A small image classifier, trained from scratch: activation relu.
Rows from block 7 of a small image classifier, named by matrix and row number. Each number is 128 + 32 x the weight over its row's rms, rounded and kept within 0 to 255. All counts start at 0.
After each channel's rows are labels from the 100 images, of 14976, where the channel reaches its highest value: "patch colour" is the nearest of a few named colours to the mean colour under the peak. Only what is clearly more common there than usual is listed. The data: crops of objects in photos (Visual Genome).
# conv: 3x3 conv (model.blocks.7.conv.weight, 320x160x3x3, each kernel summed), inputs 40-79

conv.158 [132  97 110 154 120  72  93 163 114 149  76 124  99  70 131  67 168  74 111 102 191  74 164 143 142  71 139  81 130 103  59 112 164  78 125 143 127  82  87 137]
patch colour: white

conv.296 [ 96  74  79 144 106 152 124 155 136  83 143 126 100 159 123 130 127 109 185 114  66 142 115 145 103 122 121 148  66 150 121 160  60  84  89  87  58 135 134 149]
patch colour: black

conv.60 [146 178 166 147 172 158 203 152 114 114 152 144 155 161 135 161 152 146 155  99 162 154 161 203 122 109  97  95 128 149 163 133 142 162 146 134 153 183 116 119]
patch colour: black

conv.222 [110 113 130 118 174 110  85 129 121 141 143 108 105 146 138 124 143  69 183 145  87 112 141 143 124 151 155 125 127 116  69 170 136 124 135 160 147 108 115 129]
patch colour: black

conv.152 [125 140 135 106 119 115 138 156 120 107 102 155 145  49  46 136 182 113 143 128  52 127  83 166  74 122 138  98 160 101 147 144 108 136 143  87 161 129 142 148]
patch colour: black

conv.0 [ 78  75  88 116 102 106  83 169 153  96 134 150  59 126 134  92 133 110 109 152 152  73 154 135 111 135 122 130   3 164 131 124 132 104  99 133 131 151 111 133]
patch colour: pink

conv.26 [ 41 121 113 157 131 120  95 161 158  83 139 152  81 165  92 110 125 160  60 171 178  83 153 127  78 133 151 145  36 155 128 110 132 113  89 108 168 163  68 135]
patch colour: pink

conv.88 [121 138 107 109  95 121 127  73  95 126  87 132 163  90  62 153 128  86 156  75 132 147  56 136  85 105  95  96 109  74 122 144  84 137 143 121 122  62 127 122]
patch colour: black

conv.185 [114  95 137 131 128  88  98 159 112 121 116 144  51 117  86 103 169  83 106 134 164 110 176  59  85  94 119 102 124 146  92 113 166  66 132 117 132 121  60 145]
patch colour: pink; white

conv.262 [169 129 137 149 157 128  42 160  74 111  80 126  76  68 136 129 125 135 117 133 136  68 145 153  59  98  94  25 115 115 121 127 141 138 122 136 105 146  49  85]
patch colour: pink

conv.7 [ 98 116 105  91  98 113 113 157 117  91 110 117 135  93 120 135 107 173  92 156 104 136  95 127  83 166 112 107 118 158 136 184  73  84 152 113 113  81 145 140]
patch colour: black

conv.123 [164 140 165 174 174 157 136 146 165 156 164 161 123 160 164 134 158 132 145 156 155 128 170 145 159 147 122 140 164 153 134  58 162 143 104 168 183 159 127 114]
patch colour: pink; white

conv.90 [145  75 174 179 133 140 131  95 161 156 111 125  70 100 114 169 155  65 106 147 144 166 159 124 143 117 147 112 160 143 185 145 165  94  80 149 101 155 106 163]
patch colour: black

conv.318 [ 92 114 104  70 152  46 150 115 128 157 110 127 128  92 139 125 146  68 156  47 114 167 123  97 131  46 133 120 131  68 132 120 141 118 122 126 130  68  80 144]
patch colour: grey

conv.261 [183 186 164  69 157 178 155 169 201 157 125 150 200 163 163 116 134 187 159 167 181 137 167 167 121 170 151  75 116 168 122 146 174 177 159 196 116 134 150 109]
patch colour: black

conv.265 [ 47 165  83  59 149 137 144  99 118 106 107 100 146  86 104 109 113  86 148 132  84 128 104 162  83 152 127 129 114 119 111 127 111 134 142 144 100 148 175  59]
patch colour: brown

conv.305 [189 145 138 122  93 142 116 157 116 130 110 151 103 143 143  53 112 130 116 121 156  66 145 101 146 138 128 172  58 104  79 124 103 134 121 169  70 112 116  59]
patch colour: pink

conv.211 [ 57  74 102 102 104  96 159 131 116 127 149  92 137 159 151 138 122 110 159 135 135 120 132  48 163 132 137 146  62 129 121 115  95  93  71 160 105 157 174 134]
patch colour: brown

conv.24 [197 128 116 131  91 144 108  91 156  99 134 124  53 126 145 174  37 159 124 178 120 134  98 161 106 188  99 123 126 153  92 102  94 144 139 168  46 140 144 113]
patch colour: black

conv.288 [ 30  87 150 207 158 131 123 123 141 157 122 165 134 123  99 128 147 126 126 129 156 144 118  84 134 142 196  87 120 103 150  91 145  70  73  89 145 136 141  85]
patch colour: pink

conv.238 [118 134 134  47 132 124 102 112 114  55 122 131 101  91 112 156 100 118 127  51  86 161 101 160 121  67  75 102  99  63 159 115 133 119  99 102  85  84  91 147]
patch colour: grey

conv.50 [147  99 115   5  99 166 149  96  73 147 122 135 120 137 118 125  97 128 125  84  64 158  93  93 126  94 112  84 100 113  92 135 107  80 114 151  42 143 152  98]
patch colour: grey

conv.278 [ 84  78 112 113 133 119 118 127 118 145 135 142  66 148  92 155 158 105 108 154  97 160 107 139  85 152 180 144 144 122 130 178 147  77 148 112 183 116  95 151]
patch colour: black

conv.273 [190 101 138 153  89 104 107  97 163 131  76  62 113 112 146 132  79  83 104 130  85 105 107 106 149  83 124 120 132  91 105  63 122  85 160 137 161  95 106 108]
patch colour: grey

conv.109 [160 140  95  73 106 161  81 136 126  86 133 160 104 131 134  60 133 127 100 121 152 108 153 108 136 136 141 168  49 127  80 124 149 157 102 156 124  91  84  95]
patch colour: pink

conv.47 [172 160 101 116 190 177 194  62 143 152  80 144 149  88 117 176 121 220  83 148 134 180 117 146 136 177 124 103 156 135 130  86 154 135 153 156 143 136 137 126]
patch colour: pink

conv.89 [138 123 143 120 128 154  67  89 148 132 124 128 107 150  86  62 123 145  50 109  67   3  87 128 126 147 143 137 153 156  96 143 108 132 112  88 155 128 103  99]
patch colour: brown

conv.156 [154 105  82  65 160 149 126 104  92 158 125 104  64 138 135  90 107 123 141 128 121  71 121 138 119 140 124 168 112 162  52 192 119 116  65 121 145 114 115 110]
patch colour: black

conv.312 [143 142 124 154 153  72 102  94 112 112  99 110 151  77  61 122 138  55 154 117  41 122  27 151  86 118 123  72 141 107 136 101 121 147 152 134 175  93 102 103]
patch colour: grey

conv.96 [106 118 105 104 107  67 109 146 159 103  69 119 153  87 156  69 138 109 120 159 130  75 141  87 133 149 140  87 110 144 125  90 119  89 177 118 150  89 124 110]
patch colour: black

conv.249 [ 71  96  93  89 136 108 142 106 132 130  87 118 124  97 113 204 119 127 121 128 104 168 146 120  72 141 139 118 148 132 152 138 154 118  30 139 160  96 168 173]
patch colour: black