A small image classifier, trained from scratch.
Model: 48-pixel images, activation relu, widths [80, 160, 320].
Rows from block 4 of a small image classifier, named by matrix and row number. Each number is 128 + 24 x the weight over its row's rms, rounded and kept within 0 to 255. All counts start at 0. Numbers have three digits each.
After each channel's rows are labels from the 100 images, of 14976, where the channel reaches its highest value: "colour at peak" is the nearest of a few named colours to the mean colour under the peak; "place" is the part of the image that holds the peak. Only what is clearly more common there than usual is listed. The data: crops of objects in photos (Visual Genome). In brackets: how many of the 100, against the usual share in percent.
# conv: 3x3 conv (model.blocks.4.conv.weight, 160x160x3x3, each kernel summed), inputs 0-53

conv.58:145133085120140136108101143120102080137132134093110131088061172123103108062121107118137138125111111103141124121136112129129110143130119114118080112143182145141133
colour at peak: black (41 vs 15.2)
place: bottom left (40 vs 11.1)

conv.88:098092131125112126107122091095128062157144147084108134115137043124132159144149116117130119155128099137131128130083118121101101108155122125075099153085103125092114
colour at peak: white (43 vs 6); pink (29 vs 9.7)
place: bottom right (32 vs 11.1)

conv.15:115168140129105169154150182141103104106115094148096090112112094105125101129143091115122077129132119130089155104115124147121152105146148127128127126167137108109119
colour at peak: white (66 vs 6); pink (31 vs 9.7)
place: top left (54 vs 11.1); top right (30 vs 11.1)

conv.32:121148147066116147104113175072146122113124129096103123156110111135109108132142123116105111107131133157092076104130117108128174163132123157130133112140125140133133
colour at peak: black (49 vs 15.2)
place: bottom right (57 vs 11.1)

conv.152:121135101122145082144154129106115064153149079059088106152126150127115117108131152125128144131126139130135104117139131134156094140121140119149079091129151114110107
colour at peak: brown (68 vs 32.3)
place: top left (36 vs 11.1)

conv.144:139156117134143134125146136125099159137131131127137152124101158136077085117121122139115126110074156113148143147120076129192103103125128128131133105158129117140107
colour at peak: black (39 vs 15.2)
place: bottom right (29 vs 11.1)

conv.59:149101133112172103140154085154100132102120093132141147136134135156127115119127147121103128128128128089057157156145106138139139118108117142144094109121137132144146
colour at peak: grey (60 vs 31.9)
place: middle left (46 vs 11.1); bottom left (29 vs 11.1)

conv.153:146108148145132096144117121137125120163150106124125114036102135134107114133084108060118078136133149124121138128131108136139146101155127139075112150111125130128134
colour at peak: grey (64 vs 31.9)
place: top left (40 vs 11.1)

conv.99:122123114134112158134141129134121164123093157153111134137097123150128151170164089114094130096077115158118139086125099108104141123123146109082161103122119116154138
colour at peak: white (61 vs 6); pink (25 vs 9.7)
place: top right (75 vs 11.1)

conv.23:149116143127106086126109140113155111134146119143121100129125143090169139117126107129127138089168111123149154107109143104074115145143134120074151110094145151101106
colour at peak: black (89 vs 15.2)
place: top centre (52 vs 11.1)

conv.105:083113118092127111130141087144126144155093122144123077098128089124101099109142112115093125132092113110145093131095077113116125147120140116120119082129110152092102
colour at peak: brown (63 vs 32.3)
place: top left (46 vs 11.1); top centre (38 vs 11.1)

conv.60:120148150146159170126152135162135122104095148098137131124093136114124138150146130113153127118139125119125093093130130104123085114137118151146142117171188162101108
colour at peak: white (33 vs 6); pink (27 vs 9.7)
place: middle right (38 vs 11.1)

conv.108:113123114164161133125132115124127146173130096129114138097144072133138147153085102105148121127121108119124172086123134141093127081156123118156115155160129101099133
colour at peak: pink (29 vs 9.7)
place: top left (54 vs 11.1)

conv.28:110119131123103074136090126144140167078094129172141138134160080037121160100115106161133155136128156134115088141111103136122122135133127127099130134132111125110130
colour at peak: black (61 vs 15.2)
place: bottom centre (39 vs 11.1); bottom right (30 vs 11.1)

conv.148:136100154076131162089115123121142105112147129110114138148139100123106128124132133178134128150144117128069168150102119130147136127166126148117089168110104118089118
colour at peak: pink (32 vs 9.7)
place: top left (42 vs 11.1); top right (28 vs 11.1)

conv.21:129114123132116131124132119125128155109113106155138113156144094101112154158111140097139112140122141134113124083128138130077129092119132127171153130076117077092160
colour at peak: white (61 vs 6)
place: top right (39 vs 11.1)

conv.0:125147122140102151111117157162114121132120114153143121149134152150135114090104094149082142133146127114103202131117153130132123131125127102176120124114119120145142
colour at peak: black (65 vs 15.2)
place: top right (37 vs 11.1); top centre (31 vs 11.1)

conv.157:145118088119076163132123135146126054097153148077127107143135137135130120124154094132124081129120129159162113094116142134141112143143110099133137096128121165091118
colour at peak: brown (64 vs 32.3); black (35 vs 15.2)
place: bottom left (45 vs 11.1)

conv.30:116159129130077126135135116102139178180088143166085085120121103144140134116116154119119117122120099129156125099110148108135094117110115138137144112092112120116079
colour at peak: grey (72 vs 31.9)
place: top centre (50 vs 11.1)

conv.38:048075126124142146143102147125108136084116136133111126171137086114132161111145119140120123116117145117144094107107114138103129078137127114121142121088080106077119
colour at peak: white (30 vs 6)
place: middle right (44 vs 11.1)

conv.146:131155156144189150108153110132107120161149115118117137119147137094118124106107113144131147155140136129106146099083138140113127125145120156137172124093119114098133
colour at peak: pink (25 vs 9.7)
place: top left (29 vs 11.1)

conv.52:115118130080128142131131135133135106125118156159113112110136101144087075105139094126114188143160099137073121118111135132146139144115134158145083133094085125078129
colour at peak: brown (77 vs 32.3)
place: bottom left (38 vs 11.1); bottom centre (36 vs 11.1)

conv.69:135126122103127085104071081124138122105094078148135115122147082141112158113109102109099097137146125067092136102129103166116153152119125116087104103154147136122149
colour at peak: white (40 vs 6); pink (34 vs 9.7)
place: top right (35 vs 11.1); top centre (29 vs 11.1)

conv.150:143121089106156061097125096145117151076124099146135129105145116097115133122107151141117143135121116140047118082146113129077109103149146124138169121128139092103139
colour at peak: white (31 vs 6); pink (30 vs 9.7)
place: top centre (30 vs 11.1); top right (28 vs 11.1)

conv.7:127107127134085106129144135121148115146136172120117114126101118124153104136148127153154134139148147119135133180081131105122128124115118105061125111070090126103101
colour at peak: grey (63 vs 31.9)
place: centre (33 vs 11.1)

conv.39:137169150147110163133190122114137099121141139116147114118074172111084123135139135088149104104105099123187135092129123089163118111143130134125128109159168149116108
colour at peak: brown (81 vs 32.3)
place: middle left (27 vs 11.1)

conv.26:104070137130119111116164122119113117149109174136086120105158133127133089152164178129142094114150117120126126115114137141116101109123099127111103119101113101138110
colour at peak: pink (32 vs 9.7)
place: bottom centre (27 vs 11.1)

conv.13:131148163127155105080194120112130117131098140148148165128117123150086119149155141147139175162126144136077134161130106086158165095135087168106089112128116120138141
colour at peak: grey (69 vs 31.9)
place: bottom right (34 vs 11.1); middle right (34 vs 11.1)

conv.127:122167108161155154131086131113146152173153139139132135063140113158135156169047105104132119098161165132116142113134134104154156137152128112098146133171150148164155
colour at peak: pink (28 vs 9.7)
place: bottom centre (40 vs 11.1); bottom left (28 vs 11.1)

conv.25:158105123141100097133145144111123131130140121170170126130131190151126100139127135115138136124126139142135152126157099124106092145118138103099132121136156167097129
colour at peak: black (50 vs 15.2)
place: bottom right (27 vs 11.1)

conv.101:141140131108065150164146127129138118119114175123116102170119133168127098140150077140123082151107145124154137135135134129135127142145128113144147111128135171123136
colour at peak: brown (64 vs 32.3)
place: bottom left (27 vs 11.1)

conv.66:097134099126182108118079098127131181121116145145129143147125094096157101126079066160102133144116108105130105107142124100146108112128108148150136133154134120088126
colour at peak: pink (33 vs 9.7); white (26 vs 6)
place: bottom left (34 vs 11.1); middle left (33 vs 11.1)

conv.154:086138127147115155157109141141152122133084100159109109148136134141132143128139067150135153105152150145111143071145111112115150085120150107141132108139124070139119
colour at peak: white (80 vs 6)
place: top left (64 vs 11.1)

conv.63:131134123165147123123129095144139148071117131088143140152162136132142146108137113163106130120136163118137133108126134113101130102118129104104094144120112134069070
colour at peak: brown (62 vs 32.3)
place: bottom centre (36 vs 11.1); bottom right (28 vs 11.1)

conv.75:150116147138142151162134166118149135109147081128106134138116120115145099122183067132139125141132095117128164115101116151102183138133158144128143134138120129098153
colour at peak: white (28 vs 6)
place: bottom right (40 vs 11.1)