Weights of a small image classifier.
Model: 5.42M parameters, 48-pixel images, arch vgg, norm layernorm, activation relu, widths [80, 160, 320].
Training: adamw at rate 0.0013, batches of 128, held-out accuracy 20%.
Data: trained on crops of objects in photos (Visual Genome), 30875 training examples, 97.0 epochs.
Rows from block 4 of a small image classifier, named by matrix and row number. Each number is 500 + 40 x the weight over its row's rms, rounded and kept within 0 to 999. All counts start at 0. Numbers have three digits each. After the name is the row's rms in percent of the matrix's.
After each channel's rows are labels from the 100 images, of 14976, where the channel reaches its highest value: "patch colour" is the nearest of a few named colours to the mean colour under the peak. Only what is clearly more common there than usual is listed. The data: crops of objects in photos (Visual Genome).
# conv: 3x3 conv (model.blocks.4.conv.weight, 160x160x3x3, each kernel summed), inputs 108-159

conv.131 186:542521533531552543543537525501522526503477561583548567546517522529532485512555536528524498526538527582535512511540530522576489494517565496467517499542571544
patch colour: pink

conv.35 099:535462434427496517469476460519501502490463482531542418501464454392466476541521456506399443439464481473526442519428524535537367449455467403447495466568474513
patch colour: brown

conv.46 084:551499451497491485532467448468503460498446440501541443466446529409453509495502412486426429481563428517428457435471502520543442523476474418490549501511465487
patch colour: grey

conv.154 089:507534443448498448476511535546499464558484580476492546446400512472418463458434539487474484523410479538510559499515453501512575499524520489505413430494484457
patch colour: white

conv.108 088:529485508501530475520485496526506545480443478547498485470427516455455548440453497507423487520518498486472498509509402509526545502550491537540475522475441500
patch colour: pink

conv.13 120:567511517470457498439478527466536517511478466523499480476409497513566511501442431505492526465497477456494466497529476612502552413530493456522481501506504491
patch colour: grey

conv.74 110:413485414533534497469491472449548444477551535465530497478558505490511445511436447487509414515536500486476498488523478463528522538547499554474526518488501417
patch colour: white

conv.105 080:518484480570448507463509488467548451517457482495521438493501471433524524481468504558475379443482510562539467508481504516489521473501467517490518498501445525
patch colour: brown

conv.88 104:533525509525487553478485533466548497544465469510540517531510542493553519444482483524494494486509528485555492531523447497532608532510526524587442482509469516
patch colour: white; pink

conv.127 087:540497538484493505543520553509520454504443463522525565532473524438579498490498528499482552538525488534475558466422494529489496451448521500435452447513479422
patch colour: pink

conv.99 093:473511379503541496497529501471509552557536508438498459514501515484470574469447526507495496478454485488521515464500497423519506424594501539505568476508486435
patch colour: white; pink

conv.112 123:347498482487486501524484423484476466503504476514469492461496523505399423418487490486574467426503471553501485463472474471502443475401448411442470501498523506
patch colour: pink

conv.25 109:452491498495496496391504400572493471440486502485489494484547515525514456510603484465505496535509476518524478462510533510531390482450508536477461517520492597
patch colour: black

conv.146 093:536463509576487511541499582461529502488448456484498469478407506386547543526475500573434505479505542450504468550486453534459531514477480475514571454503513419
patch colour: pink

conv.63 091:549516514397415550508483446563448450430516517492460496537463459483517498527504507491458468480510499441473482569480500485552404506444527527511498494505501524
patch colour: brown

conv.58 091:483438497503504540480506489482485546485458519493505452482481458426496524485476484507410400388511513462558496512487535434488439509559465541456434513479501498
patch colour: black

conv.107 105:437490484448549445488491452522498409514460493495506552506408482479526460532555522541499432517456503508512519490483500452556505401529438554391519515492475488
patch colour: pink

conv.16 098:465450464524432481471486514537474530468477457475566507486516460517519442498468463513514461578453496526511510473464504359490520523423472478453477492406523450
patch colour: brown

conv.144 094:577500486482533522443478475478469439419437511465488452504487430493496477556507478487447448394486479489524489488460497524488451486553467524473461468535476496
patch colour: black

conv.72 133:490532516511486517561511554427456533497541485538485522515446512481481475496465526507519523466497511464500492488473467502469472507516521494544447538458506497
patch colour: orange

conv.101 121:496495324483551529491513439508441450396552523543516514528479521434494465494483507483465440506530503507485524489481517438499486434506492419425534404533520450
patch colour: brown

conv.75 091:476531487442507522450482466494520526566408511521458453509518523519521495462378532549449470542503458494613485474544507532479560497448485497530472468508440469
patch colour: white

conv.8 113:458482543492455528489492479534484481497527512463532466561487477452485462526471510501491588509447540510508552547486497463530396497508494444528469459415523548
patch colour: brown

conv.148 088:518542471485440551466428501447514464517493502491465508518501491524580529474464490555501480490462499449565473484536456517492606500534530446562458431504489568
patch colour: pink

conv.6 090:496531511474425494497503469437483507505506501492530457513557492557453535491484513487475484489494521488511478482420474464483557466406487294451496446546461543
patch colour: brown

conv.157 114:466496413468542561512512510461461510471546553465457483565445521531499504503503527459514553429511471469512508450459522424489538476493525487549436477489481462
patch colour: brown; black

conv.76 110:477528462549533537508491415521532438473499494458484467552512502455540417554578514545468462520463515481464541478460530513490409515461563543475498494563490528
patch colour: black

conv.28 115:373520454543539498457526578497511489478549550485495485485522517580505424494505476491520466513519483520460486510517484524440546507577504541487539495428515446
patch colour: black

conv.50 091:470500323481483488478526493437527526482521487471504440504526538520454532441516512484516468494476467484487503506528414536584505463497500452523448482468463399
patch colour: white

conv.156 118:530510400523490496468534454472537453516504479513458486468531520481487509487457525518435462499529413529512491468493515546447557495483522397493510494557484517
patch colour: brown

conv.116 103:509484520494464481549490541472465509513481522522487515441439502500462541432488478514481499448476518530532503491515449514515572526537522477505480512467495528
patch colour: white; pink

conv.3 089:514464502522537511405501480518581463459540485519449477528546544528527512530507452517535564503441458428564539549513500575412425526485516559522532513530505506
patch colour: black

conv.110 111:512539464498520465483538551458520457498497513481506502446501423502429517445539501421449520529521511419392438488465466513510569460554515552541541510507495472
patch colour: pink

conv.69 082:493448518485468440554530547425445434522458490538479574462500511523466520445476510465522435408471503421498484463559479500459569452547503492542518555512473547
patch colour: white; pink

conv.20 087:461515441498480520431520482471461522512508496479490440478534485500440577528449489459464459439459491474470494495421462466550485498494480447490493446505500466
patch colour: brown

conv.37 105:488445583550490503540469473455501521498452501475448521537479514470471557505424476510445514499498513452575475477518476468519517488476446431492513473409527477
patch colour: pink

conv.47 120:550498523503453403530514544472510461495477512468469520403396513532530546485551458498510517493486518552481513534500448486521604472565498555501461500510513512
patch colour: grey

conv.54 091:435494601525548433481481560551464510519492445474534525446497471563527539487538461507562544542486504521473526514519498473519488514430511577474483560467515503
patch colour: grey

conv.103 090:379512502513502445492498404490474444472493498512499418509557486540414491450511526514466462428476497547515510448495524443436449413464480427456506421509489528
patch colour: brown

conv.5 085:492468457523530459544449477461509540469474546493521476488500470448401505510465427481470413480530478508527492539521515429482469467550482437436484407486531503
patch colour: brown

conv.40 101:476469398503517510441483496511490417467566537536489527479498460518528474460437519509544448505536468521475472485461481510466531375568450507422496450511526419
patch colour: pink

conv.117 102:532513543471463517527442576496482419522486512511471467510356533522494535494440448511506540474496440492546429484523487582476490391496541544562479548482489491
patch colour: grey

conv.147 118:514493503583585465466488513470548508496483446465517507498512533500587516524519503531541565480503527461520520460479464537404482550526517574540490500496445429
patch colour: black

conv.64 093:547477511460494499532529567571462476413452512428470394505455483517507450505500506464446426588413503508469528442513451515436534480529498535466485475543505502
patch colour: black

conv.55 104:545528587472489494511493506522530498510493475506476510481499484485520497442462516510496545530526496437451477524506461522505555524535513570549478503507432541
patch colour: white

conv.26 104:562470561501534466531475476485494513514487418494513562471380530452452475471492476513487519469495523499461446457460503477559505543486486463475428514481476462
patch colour: pink

conv.80 111:479512473508540505444495439528501479459527509425516472480552478511515485493442504477498476437515509524466518475519487499453439521483463462497538456443519461
patch colour: brown

conv.30 109:513502457490491467502443453457492415494520424491507479514428501475485491553521461480384518499494442444443487485380520515516444477514500462441520531524463491
patch colour: grey

conv.124 091:402509432445472508453491546455503572478516547475458493503565448575494461509391510497507500481509538511431529460457539496435506497502468468499531454493528538
patch colour: brown

conv.65 095:412480486464491501491490516494532532489493531435545533521571394510490515496427491486508425465548497461466483492467512467465480517447440456453544459377528430
patch colour: black

conv.41 099:496497485480495460451478470551535456499538467445577461522492505506471495487498520535533523490497466481392497502434530482506402527440467373499502532504484400
patch colour: brown

conv.153 098:514450507452504464521520391523476377436380438524513546509492472381524484516527476498415498502480495493482467528541504520519482426442487495465529499492524537
patch colour: grey