python train.py --num_classes=300 --arch="vgg" --activation="relu" --label_smoothing=0.2 --loss="cross_entropy" --init="kaiming_normal" --lr=0.0013 --steps=23400 --lr_schedule="wsd" --weight_decay=0.09
Rows from block 8, named by matrix and row number. Each number is 128 + 32 x the weight over its row's rms, rounded and kept within 0 to 255. All counts start at 0. After the name is the row's rms in percent of the matrix's.
# conv: 3x3 conv (model.blocks.8.conv.weight, 320x320x3x3), inputs 180-191, a 3x3 kernel for each
conv.142 097 [174 138 140 128 155 154  96 103  84 108 149 141 124 143 139 132 102  82  47  91  83  84 129 131 153 159 163 142 116 133 115 111 121 122  88  78 134 111  92 105 128 116 110 141 143 139 160 128 142 169 143 147 143 120 126 109 151  98 164 145 142 103  79 167 150 130 146 147 125 132 121 103 135 122 113 197 124  64 143 116 135 152 184 140  92 119  82  88  87  81 117 132  96  95 114 151  77 112 120 123 118 164 158 101 160 104 105 122]
conv.143 115 [119  78  92 155 122 132 168 138 157 151 122 116 126  90  90 194 122 121 145 165 141 160 131 170 176 122 114 159 189 208 138 182 163  95 137 134 108 145 134 151 178 175 156 160 150 123 124 143 150 155 124 177 158 151 142 157 136 145 152 127 140 139 141 110 121 188 108 156 152  71  99 152 166 144 123 164 124 148 144 157 133 100 117 105 153 151 112 123 127 141  82  59 119 104  79 128 121  71 190 144  74 176 183 143 174 201 132 125]
conv.144 099 [ 71  95 118 111 116 105  84  79 119 115 126 105 158 156 182 108 154 174 150 167 170 136 143 110 138 215 145  62  75  69 113  91  99 104 106 113 123  90 139 133  99 149 125 113 176 160 167 146  92  78 125  99  65  61 109 119 127 147 112 147 160 102 130 104 122  65 128 136 104 144 144 143  84 144 177 140 118 178 115 192 166 140 154 161 154 172  89 116 119  42  56 126 105 122 160 145  88 103 123 150 100  95 130 144 191 151 154 168]
conv.145 100 [105  84  89 138 106 123 124 139 152 149 158 153 101 140 127  73  97 158 124  97 110 130 146 122  76 153  93 114 110 111 147 143 141 137 109 110  76  78  44 142 114 118 165 142 151 131 100 131 124 105 121  93 121  92 130 118 103 116 124 132 101 103  84 160 170 147 100 152 170 189 139 189 159 155 191  79 120 160 107 122 116  71 139  83 126 140 107 139 138 109 123  86 116 125 103 147 183 132 154 136 112 123 134 116 141  40  94 113]
conv.146 098 [145 120 105  98 102 112  81  76  64  89 132 128 137 191 138 145 138 130 118 164 174 152 112 126 119  43  48 156 157 132 125 131 113 132 130 141 106 103  76 149 155 144 120 104  71 122 128 158 126 102 128 148 152 164  99 100 121  98 122  93  72 117  11 154 166 170 125 156 160 109  82  66 116 109 168 138  92 108 161 120 127 100 136 118 120 145 138 123 141 129 132 108 134 120 109 107 200 183 168  83  80 123 147 127 195  74 127 156]
conv.147 093 [131 126 130  96 114  84  95  68 104  83 115 111 135 147 103 133 118 111 162 142 141 121 183 157 132 137 136  78  80  57  41  59  67  88  86  29 115 119  81 108 131  96  53  74 105  54  76  68   0  56  52  51  35  40  93  68 108 119  92 126 107 118 113 130 147 122 136 147 158 104 102 154 141 126  96 113 118  36 181 130 127 156 131 117 132  98 101 165 149 151 147 158 137  62  95  80 102 161 133  70 123 149 112 147 132 101 131 127]
conv.148 099 [ 55  78  69 177 141 126 140 120 134 116 111 114  89 128 144 108  62 117  95 122  86 113 170 141 121 180 151 139 144 124  83 114 107 113 129  98 127 170 122 147 115 117  89 122 135  74  28 134 167 113 151 170 183 128 119  97  84  84 106 118  85 151 117 133 176 139 148 144  97  90  77 101  97 122 168  83 126 198 147  83 160 118 100  49 110 142 106 146 153 132 162 141  75 153 103 153 163 177 111 124 137  96 145 136 123 168 119 132]
conv.149 098 [124 109 127 124 121 125 139 119 117 131  53 120 149 144 148 105 105  99 134 116 124 147 147 133  82  87 109  85  57  64 146 132 142  99  90 108 114 115  86 128 119 124 164 180 196 158 149 143 178 181 161 163 128 125 143 153 134 136 111 130 118 104 122 118 118 148 104 149 129  77  97 102 147 138 108 162 111 112 155 105 106 167 194 114  90 126 104 107 145 142 110 127 139 110  83 103  88 114 151 127 100  80 150 143 109 192 146  76]
conv.150 096 [156 177 148 125 186 171  97  52  53 111 124 137 177 167 165 162  86 137 106 140 127 150 100  94 164 111 110 157 140 144 121 141 152 120 114 114 128 107  76  64  99 108 123 120 122 130 103 144  92  80  63 141 155 128 115 105 102 109  84  92 125 102 129 103 133 127 128 149  84 123 157 125  98 147 158  39 100 192  90 141 165  92 145 165  60   8  68 139 101 125 171 155 108 158 168  99 108  85  72 130 159 144  98 153 163  96  97  84]
conv.151 098 [152 179 167 121 193 163 179 188 184 102 121  86 154 149 122 143 118 128 159 117 129 169 143 124 119 132  81 152 163 116 124 147  74 125 158 126 128 131 136  90 115 128  96 129 140 110 123 108 126 144 109 123 150 118 210 124 190 139 126 164  98 143 175 129 148 140 167 158  81 136 153 115 156 167  94 161 125 156 134  90 111  85 119 134 164 148 119 124 111 102 165 154 139 169 158 100 122 142 129 155 143 126 176 117  92 155 107  89]
conv.152 098 [112 122 132 137 126 199  73 106 121  81  98  98  57 141 106 140 138 149 148  93 117 140 115 137 111 132 140 141 128 123 117 146 131  68 112 102 149 117 108 164 169 156 190 148 149  49  87  86 121 138 108  98 105  74 155 143 160 154 134 171 148  97 110 143 145 108 131 132 131 128 158 118 145  37   0 119 118 129 135 115 157 136 151 114 157 152 153 128 159  93  94 100  98 114 137  95 143  82 133 111  94 134 110  93 173 134  99 171]
conv.153 097 [155  83 118 181 135  56 113 137  80 175  93 147 135 125 151  75  85  46 142 112 139 116 140  96 147 175 149 117 136 147 145 164 146 116 103 109  88 120 138 108 140 160 139 174 146 143 114 166 155 126 105 125 121 120 139  72  99 138  92 149  98 145 115 161  91 143 102 121 139 120 135 188  98 138  97  92 139  32  98 108  72 195 133 136 152  93 107 179 137 118 147 107  96 136 151 118 123 153 102  66 123 124 125 163 142  46 114  76]
conv.154 096 [158 171 161  78 113 120 108 122 124 162 116 106 153 151 122 138 141  74  96 149 130  79 176 138 129 150 132  79  74  84  70 106  90 155 143 135 155 141  99 168 154 127  87 128  90 143  97 164 107  89 129 127  99 132 142 101 126  87 120 122 183 149 175  82  73  24  92  80  88 158 153 188  99 102 107 133 143 132 135 153 115 107  97  80 133 179 143 194 180 191  89 172 107 185 169 135 142 141 147  72 109  87 102 120 113 152 129  99]
conv.155 100 [119 124 117 165  93  91 126 136 151 181 175 126 144 124  86 168 114 115 142 151 142 129 138  83 140 124 112 125  93 144 153 135 168 113 114 132 130 115 125 144 141 129  93  91 109 135 138  49 107 175 122 140 180 170 133 135 127 130 123 118 184 149 159 145 134 152 102 129 190  54  93 101 133 104 109 171 140 126  87 123 120 168 157 140 148  81 126 101  39 101  91 132 104 170 143 128  76 106 112 109 151  84 115 118  97 163 142 147]